Weights of a small sound classifier.
Model: 4.73M parameters, log mel input, arch quartznet, activation celu, depths [3, 3, 3, 3].
Rows from block 5, named by matrix and row number. Rows with one number belong to one channel. Each number is 500 + 50 x the weight over its row's rms, rounded and kept within 0 to 999. All counts start at 0. Numbers have three digits each. After the name is the row's rms in percent of the matrix's.
# convs1: first pointwise conv (model.blocks.5.convs.1.weight, 288x288x1), inputs 216-287
# convs3: second pointwise conv (model.blocks.5.convs.3.weight, 288x288x1, transposed), outputs 216-287
convs1.54 103:444589557547441537404519430547524558441534553462522468558532534539534542571520523559574549566380473482466603446540470493500419440561484519575522496535473497530478573536510470553503487623509562408445549538442553478520
convs3.54 102:517506566527440489661475553466583545515474567550473474466494421503479486436531519512532551385444390547475494480453537489578396513483417547446607507465545529542539543447525431511621479511437478557466449525555559474534
convs1.55 100:464451384475518475403541444518509512462509502609515495501518441546412486551526451434406496481401515549598556547537521523451443476538514491494438497482469467445360429555604518562471434587512478529515476486481473503517
convs3.55 094:499521507448484582479544551505569488536492592532533491533499564467426456511423525569535416515496418491468501479508456504474573614418532502551467481559489528545354484447567484463473503493545446474455449489501493518434
convs1.56 095:492511576532474529510494469514524519594519464406488481466547468437435419408513499489404480395502480513483447512491529378487562614515489504565465559439519413447558453518569452561497511467503484517399430619486588449505
convs3.56 101:430427579496476414536551558483461416493494519543455477489394464479551489388539507513546487468461540522537552508462473499565475495536428472492552430513456471481598458503474605621518522486513511527571531452533543459561
convs1.57 104:516478443550518558554443581558440485558526480519554516461538408353603490433481455586568502586527449458529509510484586443560540498640479566507514497444538451517523488478527489551400511480443498492456559456540473468545
convs3.57 098:532415436570484477545457500475538531478495459421576457522591480483505360497587509555519524478473540558371624575493439406492456584423533579544507461539656460528433507516546443534432449501516520434528469510542495554455
convs1.58 100:528516517521497510448509484517507490583593446488513427559508498449546569523552460581488503438452524453496513480495584457439484432470419475511538502514488406573400487499470484486389578490418470577491518450562457396457
convs3.58 095:456566586436404451527526436446499593532412533498435544492480486542560554438459521560554496423407483475485482525469525587506483515480591453470468558483503492458521394525392514420478426482470460506478428556458508460467
convs1.59 092:584613468595530476468451392507439533437435521473544451511451518534492547457416450491464423483577434406497538475533450444566597424443604543474477508510416474477507499489504491566511541489359433474545524543512456485542
convs3.59 109:561471506556523431570573433508534419510382498471490556419506518485611461546574435506566525465467596445519554494458483513426557521494459454540451543463494467540514505489455518577468582544538468604518636460411486549557
convs1.60 103:465515512518588543549523498556503512609553505538587489509656507410458556570476464585505506533504454466527555561428472504519489503414508505491476460413428454561616525545495435435520504483442517400501474506537519526468
convs3.60 100:479429463427545531527615556500465504423490463449524551534564403457563440489537397514490516512473581519510494541555439556505519528516422503479508435479544502490472478505509517476531493481458569456449517584509513429461
convs1.61 107:475553456494450378507539531525548443534459469593502463487521532551476502559535584583508487464550559478416428455510471408507408486546513489609537472433505551583515583469560525509598557547525550529439437557497404581434
convs3.61 100:473386436561520401462442596587411500465438468476514503459421560586481500550454567535519454644493521471566537541530494482536576369471381502527525545503499567493578526566506470475606548552534424564564457583566459405529
convs1.62 098:474527477460412498440432484492585457528437467596448491592534474604519569460468474494486604498454532486457501548627599613553496522418572498477531457466602401454556445471465521534428471446436516430560477559481461488510
convs3.62 097:569466486505491438437497588488370562455518582506494452426494437500498479507474542532441491475577525448540542377548455536562524492443470478443402539468464401432491486489472484448502571599538413442525512505454508531495
convs1.63 101:436519536523430515450489428435461475607536466520483518464623510480573534543541538458502526466454417645551552494496571495554458471462497493535546494484473523472562489545506562524571456463508642462612434606463542537587
convs3.63 109:595483474586548537540537537505518528477523581491394414436539525580466465511503489502553552495471446586544461454419494491589528610589533515537500517554469494486463466550543516530495516528585542541605454460477533454492
convs1.64 105:519462488426504453521551545466565441525617511576485475505553498489428487558443489556461499449490497508494607494543501531600542441496583575593510520406475528496515485496450538467603445518544511468527441491517484491466
convs3.64 115:507402611470506460531498494527576497520553541600539490570465617504421547503506464566494461421452511543551451482544532445553567572528511518446511492558503493491505532463491540545450471485544558470583580529515507495522
convs1.65 104:511508468467459596462521491519503450503467465554425554526468465565534548610461540457543469523506564564499509500459539568468463495514471534580514423488538409450569478372533508490461533522486621601533532525487507500428
convs3.65 100:472514396448532471534518460479487506525530479488461477537514483425502443419652481499463517519585402588390475464455522449477517504545453445487518570387520521494483494481564540455500486533520472485474472487409604463437
convs1.66 098:470449535454446469492488501531443443496521565505480585529563454585570589470452639530531554452451544473549557547610515488472457498479553354460557499517510430445515479505529588444500470456483528487469484434461432433539
convs3.66 107:457522544521530430422476509495496475517444459572511494508601502472468425446481453588505551541592465463557501502529508477499440447496538402591417507517401484612518493484451553508471477469511489542528527554442454546477
convs1.67 098:482545512458606589428481526569440549563491488473512531478604441472396483565492498504511457409544527519610415450503462452489480524507516456593471531534432469482432491467518495643506542480476528560493493473451513454508
convs3.67 103:446403478511405428548479499462497495437503471507432488518525460539555422365472459475502418417530493523501609441499462501454460554437534524575485575526554450520510425508561529468498410620468436446474464521508505524411
convs1.68 101:493497527509486587456496493548410471508535441546441521483487529536442521466516537500491519536475582487411491448522562520445525455564498487549449575466470378503487495558611390424451482544503440565507481497524549421421
convs3.68 092:581456578462503430488479440518514446519499479497433472559541540491474501485553508470418482522567613561378511504506482521471509575493422488437515560418504496485492530461594531494512631614522586520514539418572406529404
convs1.69 086:429508567559505497573491433564509508513500584450465516499491478507499509527466509532450482467562468500460507418567574486503531586440446437532433461441533478480394551581434565481388556521412547510459506525475522487458
convs3.69 107:476462531520489473491488533454451548503552414514494586553472449537500488571488447498494520446493417475427492550523561458507464499466530488419550490455541411539437524587418407440504428472453564471417507473480402569487
convs1.70 100:478503436533568480538438440506445535500529509470478432526494519401518561496517558610485544523485504499582541471501513444470493533494480539528565457637459458555542555491497441420569488475540503459566516495530536512591
convs3.70 105:466416545472479509510434503430425508535532481508492565426477438531485452514530487496444453570604405562475416421493459427468461474459353433477452482552570558481558526488512501522608362422484570528497565522616513562491
convs1.71 095:490558503514442495527531507590505460523473549428503479573464520510428581442514469567519406540436495528594466533581532451415476510482539481560539455595502506454616539465389572390545480536472542499501456514383475548529
convs3.71 104:500520433436421459490481563453464470497556509441448464573494532533510641482486510500522556493493486497565458546610590556517449553451487501479490505499416513526521609572409481512439451471507635548490470464480471541549
convs1.72 104:468569494529465474522510394525488532498444558521606435508526540425457465528521525539484474520521545451590539579449548518566463476535397596548425540504569419474444473478438531501500523501504571516545490408521448540476
convs3.72 095:456445530522546503339460443549402529570429510631490425522472525478458514544407572482542456523476508442435501506516545437467460557527635488496503525582355441523500499510425574490427548475536568558564532501458545472502
convs1.73 088:464520516461515521460534453531534592456538496431537457497581495414522460543598478502482483385564555457487348484553504498467549519476462491486555482523430447494396430486563540598634475507536517560540515462468492521418
convs3.73 091:571498557518476567532346494574530410549509493454476531526563553443440407459491459417498513450474548484461458459462482458470473524495423564552450461457504488454491467497505522503473472512401532525561556480493468406547
convs1.74 112:533551520386376498590432514473551511518482525451480403482520622478513439456456507528544499474487553552509530470477591528489536553527534569528426417466467504473457506392403474519600437522431470475487507557491466507497
convs3.74 104:468497585493435581490553582507632519432524514555578490494480576510502518491489640475496465558469481531641615502561525476526465511491476409450554521588549440545487533552504549536487474537552498527442387510432532529420
convs1.75 097:470532513506512486634480541516501547529533543575544444640414489459533485539519476543500432500487381514459525456519446576448504549566514516516528463526555465585527532449537539626515443485467514514558394432501479525548
convs3.75 109:571483495581398550598518454401519487537512476509561448501505596521482462503583477411527423444645470527545531475568581513488504465525494441447465510464532471482515437527476592510436470480427511474457491619572532508567
convs1.76 096:507589586554458559536561520456505558451534510578538471539495408608417394507542554553564467479528443469537577473540473567470481467472541547504463566572552503461493450458504497485549517502548394501497433452517518504462
convs3.76 099:462431505552539588514544449395565512479516520421601500399459454495456471537551479452497469536610485539433487518509400509538526555479467485441499551440547577533423501558572584580475472546492454513478443530532451470406
convs1.77 094:458500545532435500536511509453509481547476528471553473586483566472552542534549477558493542484527490552606563550502443399516519528544521473596497593479533581484565511490372455550563496482419518580420541432523454517510
convs3.77 084:472530487483455483606489474570550587576439536546563439491457476443453549532522498412507509497590526497495474516471450516426466475558457524583589566547470530500433393458521502494572493530510567527441536502466411537458
convs1.78 094:540613586497477526563549525474519508463513545464471508476504518534529459462515509538592467473450524471515588582463534502433460518606613527428482556459471476522480478481564532587484472576533533545575491515530525538452
convs3.78 102:484462527493553526452531471429461587599535466480474531408490507462515516551520579540487425556463482465443441492467529600512530443558514417435565483503397449554529512534463544472558478391546533546477453402497445468479
convs1.79 099:515550396559485497504559507493569545476465462520481526431561548495454444560496483562407516473530478481562481473552572415486523470547463571496531545519529515530566455532498497544470564382438450528471465542448566567503
convs3.79 099:449480475456417483449476568527435535458539447404544473547517431473573458480582556530562572517527456530454515537576444463517517424482570483503494481510497556517518640474479561526477412472450571437530489474506473518559
convs1.80 098:470518564479473533520556547440560546550462467467557493532444466601352424534605528487613498421500595458537528515500480521554499505456565392467556521433541592484572535505467530548528480464442536564555448489529512414542
convs3.80 106:568462469528443521495488448422423573503517517480558414493485492486422457427505407464492504411521452537409535448441502510576534448459497447523461504506399478424511438504479513503504509489489491477479477578483530619447
convs1.81 094:554472548491526489555472496515501538389402526440460519439499424508559472412453623441625504556441539540464495492584412569550505531466444569542498428473434458550485450469551519510458516518456439428506518584525482480486
convs3.81 102:492481519481571493449524562486569534428381512478375513429567461515429434508470433447593503495461487525434503566468570422512595504518428490474485489425553488485570482455444479516550511501459376404512493524538578443564
convs1.82 106:416486454560506533557477513465463464480607538505533470484518475573519406509614454409510495519539497510470485490570514526497382550484523456459496461498436576506537540489433404489492474543520594567547446495524519508487
convs3.82 106:486533511464424405435546590503485519558548513502447561577507431511603467415473497466424555518503469424491503554544487472531520498482441497568492527455625471529504563457552439429455572464490448519397551514469520481383
convs1.83 102:583504519456512553527512628549491456551429462472475556478515500610426491560539451514515580567583577474532516542489495443488477498541432487525417511405507590527487505485560480522500490517512570549489518495462531465460
convs3.83 093:533527437578434497488643556526487477568531456560553463548444440465498509476508456537563579525542505501470507578553511449520461544506591504486572505548514537580557506504518469460473561571550431518589523482509552491475
convs1.84 095:502479575523469473448503513523528499526523473524429474463463472525454447457552481504561523404539474453488402542485505501438542496496520482552602504409523464461558491445423445478477462457509492444369568487511505473492
convs3.84 098:542535481540626478513548516464507521440498442461524484489471535447425507485537561560474510518526488480539456514430464461569411477478493585455490533459477456434482425498431572562428475478520493493472425433556530473572
convs1.85 097:506466485525467522427492556439530499456595531466654522542445510542520501501442460514533470522574509472554489523428430555585404560469455477517501494492506569418459489537506567494542430517453501509498536444549466492504
convs3.85 102:588557540426533477436473479539562503518442493507597449549540466563438474466434532518538518456572444489452474526445565569501439540466586450522540583401524569514541449581505535537515438440471549529456521560592489509424
convs1.86 090:446472649560496471534562495561498555438558559507521542550440452494560527480469447546540430561562465576537531527500483475532586535434472478613512503595533628564532522558568526522524526519544584531445543533517498522450
convs3.86 085:538459497526435518486568437558579459570466450557511460528461451446526472483479419539489535481456506424486484449452555437546552485527471471545482523442493431468569591446503574467511500428429495479505398461477496606474
convs1.87 093:579471493453502486534471521485412503612566482515597542527493481578499600616445532493609511484505434466551537515563459441588542520507517493544473468554522538629566563565472482510465442537543531466484508548461487529567
convs3.87 093:511548533327389496506530478469424542523580503504653465455545559591578483479577458433412468574533487439535478542517446551476496523494535493488525466471504445583468488574485449502489427514559526439489535507442499561529
convs1.88 111:505546532517470497467499552533472483451581453463448426520527554429439530438552456619494492448482513489559561409468434517495481459492528503520469550549470580470526552564521487535566523495564452500578394511500578544541
convs3.88 107:582413561449461558523521407418590486449546480571562571524512486534491516554533475512542491581533473428569556542533432515414501430484446486478464481474524493475496480517510611502584496558472526518504508430544467488620
convs1.89 111:487481453473502483448542476527516571568519514529527511542451537539550501536610462642564558535407469494531546560458394500512531618539537468561528426572495601479413519513470461562409583526466577500518481473559436565507
convs3.89 104:551543490463518484528539472638516510529602544445553476487512568518593491469539566558545549537478447511564429517457592595622501617431454501461487498500467513506598427491558516594507529511512438456523539577484543456546
convs1.90 102:462524592534548580452512502471446466480421523438565507540487503433601466551504575421616411624427506409530488524533443488452450521545464539492594517409530479527419521545463513505488545518595490511507485529467449518479
convs3.90 100:449488497437472516537459597498448556531474474454481536572525577500482468415512476488419511545505502472558532533531512483423524606494566565474609483556530432552473564445476502491613420483489494497537550501601481552517
convs1.91 117:467461585511458464484495397603436517456517496465464577522612452506421455476544511543496498504533527508589557520476469566531495560502497478474494444502516452536628550424521537459591497553514455501518381478391510558417
convs3.91 107:573439579418589555495495436457518553504534523505488422563499499536442492556528541471414527567480586460521543578475457459354555522542479576449487557487429488466488373555424517467400451585607503523473542553523529552515
convs1.92 086:502476533383522443531483546521521495495463504570468548506513528491460492511447524586517460487586528446509433480505483414447556512438422598564494516483575519460577533469492544545456493491467518553496482503441499567472
convs3.92 097:514509528427627515425571504451529488432493369420461420436532509399469445502456411545501496466546542598451486515503516517478506462445535516463357461467581476574449528475507453535474536491389510553623447436465450581631
convs1.93 115:496492548498549423522633511471470545509350510528539494522515529506555519496561474503484508594511469480511488435499520607530480554534404435523412430539463583515594482545434476568541469492542526475489487460492475516465
convs3.93 105:465554468469580441502481455506567512446467506521412404393492488466415442450440468523465440522518473481473449506505461429421578492503450503414477509567491541453534530450492535473546536620490601515476530459537596457431
convs1.94 106:603538538525551609559505528489484537509594482495525473577517472548535566490408471405550532464461521452459532469545406507486421581509535506419483498485511636439496497538513500483491477430503439481475535575660487582485
convs3.94 103:436534411525540548472563444483589601511571515507478556474525560433428470474482481575526467477470447514477445541566560539613470446592523526578527503572434552485591460546385603530469538524439550548449478414566419487472
convs1.95 094:520627543514639573441492517526396504574411545460531536536471466467498435489521501523509512562409444458556559544486516420396490559450536486487514501457561565490454424586478531538589560515535427452471539475391535515573
convs3.95 098:469397494494434422381453468550552498413541540523532415480463512496480462480482504509441507456499453499491497465453463567515549501424443516485494436570530542627489487492399528551438407499434418500455531533492434514491
convs1.96 098:560608573504563482542582558536446497530534514502529564463517449396456521407519452566433483541399496510540568481441528497535470370474525487460498532318507449487590464471574462599529434556471569446467484399494482529440
convs3.96 101:538596497495471505506472453518542527427500484478507532443482434547455515449491514533518449415477458511423504461497569555595500430406460529464568460462534445375509510486455608493425462564596388510505495425437499407501
convs1.97 102:566510466504437526548459524464618570460544544509445428596474459477494450483508435553550569524515555558500539522453526480492509465603468457463429528521491627493564450468532569473582539458514462576519423432557612436441
convs3.97 099:531489556563538493444495489467434444533559510507563489395501567397454561536413560426547475517506487419507516500516511514388367574487457488543465610426543462504501473487431410457496467537594552425526486419440461554515
convs1.98 100:522545518576468440504539501476516373530488594393554485477508586436496486543431451485603538461466456480562571527433504551421469487559565471446477485477542616532579444621474585464530513555474500576555519435506395580450
convs3.98 097:501531512459458442496502443515510475528517518491417418513464458507520503444479498468460522492488470503398420503554519543442459526541451541510510498503518500439478489565493469451505545512497570446493443556490507471434
convs1.99 108:484493470495461629552450575552502514514506496530392521524463535469478501478531487482498525540471541454525535461604569498545515519534524547543574475507514435510409633474553404403488415492500568500426435384490570562589
convs3.99 096:508447445461549419514547484464483561586503573422428516552473491505458458481469495427521441465490422447515552497507475491490453455517634542522539491518490476559471583470563496593489558470543431515440547509452520532557
convs1.100 098:511555571520469468418542423458457508521534473481575647441495510533511549485476608544391525490575541436496555445402527503522452507495528471472549506566393453490461597552522517480587421567430515460558463472549459595557
convs3.100 098:482496535489461564401488613586530514474452534382424511503416555550538516484529514425555485485481463534583469506468482490530454611542479535489434531471554483452561608484501473515648555467527421547401507522344608483493
convs1.101 093:412549526540476525522472464511455472566475523513561533578520600466477476503537544555560464501350524527537454495520455534495458490486659497490504520481514596529461490473542518478492586537587457454417504548522442417506
convs3.101 111:567457416435512458567529523447436473434510468569587512618579523525499420488416444538483544578458479535537469513473655526494519455474486480555515490556446471453545484462528588630473488475512441452603514564458491476483
convs1.102 104:567525511465472591504502512550480481548460422538523506563509465500554458436581447599526451455578551447561463462490595569473557473507505510545450503516491456523574566521496498512494456459502530438438563487414592500465
convs3.102 108:488489457555487461601488433500495435540457472508530399491519460518469503436528534509512446384475475426472469569604624409538572548474416547529560583487497605480548562497506445508472562439564524498492526543568582543499
convs1.103 107:418434453532438420491500504468540486526448491453608542524535545520483573616591528526511513547392566437461534468469452504482454553409472544479521544585528398484531513456500430467576516431550477535491523494454499488515
convs3.103 097:448549422464384513434547551417532523497492489487525500503547476553586572561480526480488532549424503437542441424517473577584544387515464449432460541487477413463427522451525496422484487517430457518516512539542468521611
convs1.104 108:537538570549492549485465520464579609508400526537460498498535494430530480565585538472481531541467497428464477468462405535456490533536542548509578393520567540458347505521518480478351543488492553554519574484543498498454
convs3.104 106:466490565585564483450474492563484468394430431403523446555505504574559459400430392515472548468456500617535521495545491562444431379498546467483491489498473535488533470528570493580537621471476537543537448526455546441558
convs1.105 091:563474552461458459572524443559539457488536515512481600450500471492454495459464516504518525549482452534514428524473448463549577489510469467532474561548557395512505550505488550485384421561468510458550543507413452498536
convs3.105 094:542620457516474482571490518502554506543543506479526485484517548449574552388538541372544445615487428471512551532418508531497561557570481563527561595521556519501557497549438467457481519484497476472501415443615412462399
convs1.106 107:494532564522491495586492511464508547458481507542588459618510450572541463459433492490510561501538478502386491525538531522575488550451472519535533488539519387426553467529515474493468542556409456494493524500466496529558
convs3.106 105:480546509557480442581490504476492565558516531493592540501567457437591523463448541503474508524526528485515449486582531606540447531527526516441474462529361481472557532535514373464572470463505535468465531475540485471455
convs1.107 095:436425429515401460492537468421474561522401517441467495431492539496592511557556452532496497476498529486449537525446428448548523493461547446514466488409469519502468590495579512518563502468505493495637515462478498511440
convs3.107 098:564494488500515482564473603506510474576514496464523525491435584475546493438559432482536491536477493494480581462607476491500538564464474460581480489495471577532463529603500557477499427505548501562489474512479452530491
convs1.108 099:476493472510579369553517532466438551427507424572626530581568453531524451546530401584544637500596507555491531538546499504521460489474458487483455426494559393482472492544445518496466562425420505568422543498536481495506
convs3.108 094:510434530551500526447527517540464505404516495490368543553576521517494557508549501438489433490448574462444556496377461553511508517434476488450507424471564453436516510527521537444416544537436516478510469452483511490559
convs1.109 096:464582452566541585448541549447416455499524529512413476465477597538521437504530427459552493592598516463502511489465504431513402558515513611436523478457575567467455558574515566486580478424490550485482495523547482517571
convs3.109 083:496572540462599512531509470515575533537532563546477531496599504450565471486485502458425576435486429628463552454341475479569526528478477495486487523546491491477426399440445565495580482454493644442518443471491453532526
convs1.110 116:491491558408511537583459528645495503401631473410469521532499365480545599438520577579517392492532519462551523457515458551474475543507488457602463456531478381461591459520442447523469534439486572539461500520499435528550
convs3.110 115:495484539571560428564490490529517524471481520462507459453475592465495566484468413526475558504537547525570571455520490502447595489499569568464512557455479573576535399489456482478474395526531485520466522512438463465456
convs1.111 094:523492613581553489445561534482500461444468510510399449412492598501461488541556538561501561505502418588585555541493543529514500506433418538453508487523589447503560418517481528562534487465503496490441444562514535457538
convs3.111 097:490585420546414436500443532513479489510481531573514502465498518473528522556534442437461461439452443350382601447471517532486554526463500568541401551462500433567498468557463529544553430543542502491561492551478550514399
convs1.112 106:509475569493480603503515549452473531506565491495343452525594399522482460458484502609424498448555554424429543535419511390550513454517445441492458561589550538520633533575486499497421538567496580516514455554505478424526
convs3.112 111:481467582567470525542475463481529506493343503450523393601534357533570539411526530514492565531508474500458492559625515518564459501447498528560491555503525560489439442508530495506402538461489596531427536555483533522520
convs1.113 097:520435462548462515514466490488504526465580443510504539474447448567392536560484545496539501587494570457523419484466485517464511506494461474483419523495508433432438473493564416395446526528517482384586471507508605533574
convs3.113 104:531521468561456439507448454602539525536560448504498452554436483563455463596497556445354395565505493497525472440495488493477498505524451521530526544508566544496475509437546543463471481548465525529519531448539489503530
convs1.114 093:492477568500423492512554444543491441454470556526570407465465436456440482481424514434556496462514490470526445472447475470519479422495560525565619462437509546614542489449398516385436484538469398510480419496476613573564
convs3.114 093:445466580492541598403487444514596467584474452513486542577481541481520511485459461539514548541450522488455518552484485445548503463577509467504521421544413593411446453510516454555504534452482567449407526480467460481438
convs1.115 103:512523563381438512548495495520474476575409502486472484515562531598536436441585514539501451487491531573465502459556518570570556475508499486475526575636570437523603459518530495465532484517468477522574471552569526420483
convs3.115 104:491475578383499501399521613532419541506496454512582495562496476473469638542491536511563476484515507448539529522469421546475606523545490494546497514495476595486535470543528432531495490479488437413451562579513579528460
convs1.116 103:442516463524511518521514464528527500432525479451444476461482609467340544566499495550495527470457505498447563505497610433424450532519476470472517422445441487432473526533546515548417471531526520502532445503523482430461
convs3.116 105:488419519508456579528559498461437527414536435507562502605534472468508567477539481480420535482484515512394529450450499589385398435474489438439473524523506533540441434462392576444502523542485531507574445540548559578511
convs1.117 101:527570515472590466441514541567503421481452529443509513507493526450555525529439529510512514420544476525447475514396589485545552549453538531519510541525467421546537434513584464566401550555541474516423547535494500442489
convs3.117 089:571428515447444553521519538425467514558519491541569552487448529443544471368557458494471467460550569544461514485461492422521568561523512443502522513471375453484486531478489520519417487577515508456431467530476423474437
convs1.118 110:447460484486473505475562472474510576520454525486473476575491470541540491386473527504555552539443486444495644511454442534528523275559580542479520451483415472592491537571496494514515499473570510566520578443481439480530
convs3.118 109:526486585489515451526429488509557520515534533615559447529463486511602466566519470396514487504515604443464446560471506533474511535511542540510403597540522520448549486448520462468579508571479622498520477519425489431460
convs1.119 106:446499315481477447490486465513551452524457476525542510518449529519551536480498525434516481561458496610502506476571525521442501499504509512554484497397391525467418463510585539526434413601560497498512458492509617443561
convs3.119 098:536522512462489530516522564549474462526430519551550428530516516469579504530491502412510477618606506436456464456494574498586514567481466417460456528485585552449545571458500545503509464488379519399502515523562491486507
convs1.120 104:485443491513393574519482446493489496534527464450569551418447513474422510601507545460537484543499497570397468510575494542437425534548499540500540578532570569474457498460569446490473481439454448387521495517574517446524
convs3.120 091:525538586419468436502484581589595453535500537489567489513497489488481476519540505469486558485530529514513500544490443556519478437489430588496522558472590508549576468569456527516449436520442529528430593551556440507484
convs1.121 097:556349512574547478445549552534448523478442501442537446530528450445503522422470546554492488476564487586519522481433516515460501593448606490439455539463601574603509535468520519595559468503479470520514445532518513489533
convs3.121 100:542579463494514388568490498551522434442423470468479543516465504444540532541536491479516482525517431537482499439501532463515560487587415393430606628419497402466478557507474585497533414449575431520479543479578489481601
convs1.122 101:522489479499473531338485456502461516502531580517431482548457559403486452466481453515425620481531435495385412556471473560476470525433471453571453552573565523535571458472527519466498519547420564514523494493537458547498
convs3.122 103:520465551557474475454503480508568504488453565528526525429444425529519554538515535557439606518461465455459470481455534472456530477536553602456563441454412487445461554461543525557463549492518547518509511485592564577469
convs1.123 094:399437586485589531458522474511533539539425508522529507521498557527553530488499427483504491521580504512507531519580571459498581535490453535551534535424495555551517474514452433469539497344522525543602490523494459485462
convs3.123 096:539551465477518543464514551542587455444504501514517550494462440399546537475551456501461493481535585496440481451517535388590510498565559443499549441588541474495525516505455467535385475433517522587542530456560443419502
convs1.124 094:574464544510495530497475541432528467604492524444577504498515470586504514504472441451544514489527495516445424582417497468484539517550536492561514533491571564563469439488528464440482501438489580397432558467489542487478
convs3.124 089:468470550481534487470496556505420436528494367452411554525470496504484567543531393565454506459585522449508450527494511537557476492528521494547654546422556426478497468518543566417524533477489521532584487500528492550445
convs1.125 100:412369570458486493495533419528491588438487490519497567429561509539532362531452495544487542509520567593423487577427450554509538486457516441482507524609478417463532501473543545464577515385537597557411517524535458458532
convs3.125 102:476496526459394502514536499510455414478452492503402518553510365550540546443507448536525558562557517451454445488499521403527543450539414460507488438528516494465537506521433523521445432450545485464534457551463502475569
convs1.126 106:459511490493453505522511512471457468479401494455433449564520464587459553498518525538609469406473558528617615541506523563483515380535450426465492530509543490557530541452448460432516572525420478526589518486488545509557
convs3.126 111:455487495533535467532533475474447415534478498532480585505390572441460415477501437436470458550548492427517391578498508575501514519406557452468476571612410432398528551443560572460576388535527550504435505619459478535450
convs1.127 110:464545582434496490462464467513455417462561531432554524481485434600542573424396517508484429540564576527486578570536565531488418475501478552436578499521552631466516535524587508538467476443537493491488507377450353518589
convs3.127 110:506537468533524445502485486425512568486574500473483508405450429504474420582560507450523485506536555438593453534481578510487479506527484560424540537507514503536523400458529480460430575540529586565487544537470496440524
convs1.128 096:552499536560519482421559525540489387550498513478488541424474504452526405536507506554540410539634528542551490511421460566498436516527548505453523483521504533492443576497555501506416453493489446534546404582431483424548
convs3.128 109:496526513437516545499453505543453604544522528556565550545519425495541565545497555371487458445531540520387587442533477468557528530503531544516481473502538425508464421516473530552537516471402536495475538470470482546515
convs1.129 100:540513596591421498530444550486513545385476525543460472465537475527523545515527437490515446544458436436447539555526541546465501461505541429518585477405590460438542608535569434515538549455434506490463521509459489509633
convs3.129 101:423397481478452493622508489517498492374468541439459449548472535451513516507604564583463433460497561450488621465586445461491498405395580493525512494574502583521406569511488491556484518539466487493415579495409483462477
convs1.130 095:543451510532445529414485491502541478467534500491429516420596459463572558492516343596503483500531430446549497397478500569579474468528545504448421468491524499569519442450549487578437550551528488415441482610572468435463
convs3.130 105:401501438479487485490541540518413536549514412527589544538499482550464444481519462540549488383509507570555635465587525586523468485511526535483448442488423478531582481490431550568475481630479524608521435524445441480463
convs1.131 094:542425493516464465428534474470532447493585471499598528418527562529468589516518530431515605559484579508457630466534509517400477442527533573496453477467510540431539472499613466499531560455480470568399481509445463463528
convs3.131 095:552602469489494532566461581475615493546475546433470401492512454526486480447533531449489498479551572522536602498494486473505498542473546614397517580499483524518482445554509459445520466469489467497500545419510548625532
convs1.132 098:549537424404516548443501577369591502453367493468498481523509551514506391567495516446531473490519546411526546478524527495608565501475452545488497369515573542439517487461500503571633417557544500401564633514538467560425
convs3.132 092:546498539453474434497614442510527445528569489477476434467491549455490493537627493517521581463496418541562439458526463483576526515525466444559466590588567499463469466504539546521490506496507563473510543539534578558447
convs1.133 101:534578524601442596461529498450477479525565477499530485382526544531478584578495443468459573491445454601535443544501549554527481496470515582475452595496544448435464571377493500546553486484523521552505558562493490390487
convs3.133 091:533490539543463477438552518500559503508385420538484515577512473500614513460539479445472563526434392529423441480484499544457445557515540425502505443573410452476461455503435513475386604441508474468491452561466470432451
convs1.134 096:560485403441493485495495540574496594518479502480494447477497583518420606523467529478513488520531508573575483544479455514527509500517570565468486454510523444473559398521528516566436607514527510439481521468500503545408
convs3.134 096:403499560515502556421434471524449420525465486587573602481457454580496529463476506448465460437519501522558474527529491584499400530537527507531487534565394475429528501460484575543404469564493560451503519499449565513515
convs1.135 094:520593479518548516483446474563544504464476483516552461509417440465529463542471469502565498542507495421513621451461504590517482468521493441494423462613520470477554509591504450486513494449495398495485547512508432426506
convs3.135 085:453502506480539515471433523463607543507570592455554524436490546386387393508505484500430531466468549531557586391489518504572482514570477548627559467416503479462557505578553579504588503483515548519480612515468517488549
convs1.136 109:575534428585457580520485524450578594507533515541562404538516530558538506523493475484501550557480492660527467495489462471580497414569535448482483425486528518502430474528470491544452527514498459462493478492590422387574
convs3.136 104:563492480498495532568512450552457400459607463455613575416491495494535582493534553487510470514526471626436488508560482516523523412520453484475555565501592475520505477498466605556492418419596583499498539565488542501528
convs1.137 093:511477482453449537576458541512526546553578523492596471577449435587541392466482493521410563505386508453530555528515549500527532462488498613487442493497480466398478528485434522535594497512530451516498451470455506512500
convs3.137 090:429522490480463514403531494538540484604554528452486458500485566524526466444481538435474551557497477550426526486481483496523564470502482532553560423419600551498518533511441460595413512554498473432511565464527459426533
convs1.138 100:465525499535523529487497508504541461543511428485542513477553501509460432580547488501567505491440480443502542515558486467448520487511460498483549518561590463559550486488620548526592484538528471527438414458467509450551
convs3.138 098:468506490519495496438488448468525503509405502451549533488591491519590479503484444538446465534449473431523488534528486534540337590529561432527541577379535487506538449476557517520514437396511554440569464513470540490444
convs1.139 096:490480593586335517526387520414520436470531485495525492501441432404641458499576518504447400522500465545510627504421476402474558506453522426458482505465468501447490422541519440472537443534590495323473459526454513470487
convs3.139 114:421521519497486569472462430484476501594557543585441496574519496454418531533409431611569575401527452380472526493531556501502452455475455432497522500511588472548380461494446472533518548588441530505415448626456503557483
convs1.140 089:588446538589504457445484455468530522481479540539507590383468592503419437469527396454579416511518507507471465451459488483415574475472567467497596431546453571453538433469521539435571416443539516540471452410510546502476
convs3.140 094:488612419533556521505438496545495524507514474516518571485479447552515441460539451446531511505458511494516472434461464490527546534455527486451501501439518463491563574490473488523585511464543433569587526586524505440481
convs1.141 107:443543430581528498514475531545505470488483579506538470493453482477539470452505451418519461435545462490524567461522570545456375480472450534572457456405432642524382484608533432524472500431452508484478438509543679486520
convs3.141 112:444467465465523508536563523459464488482344572501398528550511484524458512437619505404496488535480536515459473513516585454568398523449448398477497505527553443512509525535477409557561465470486535490522455560537481530492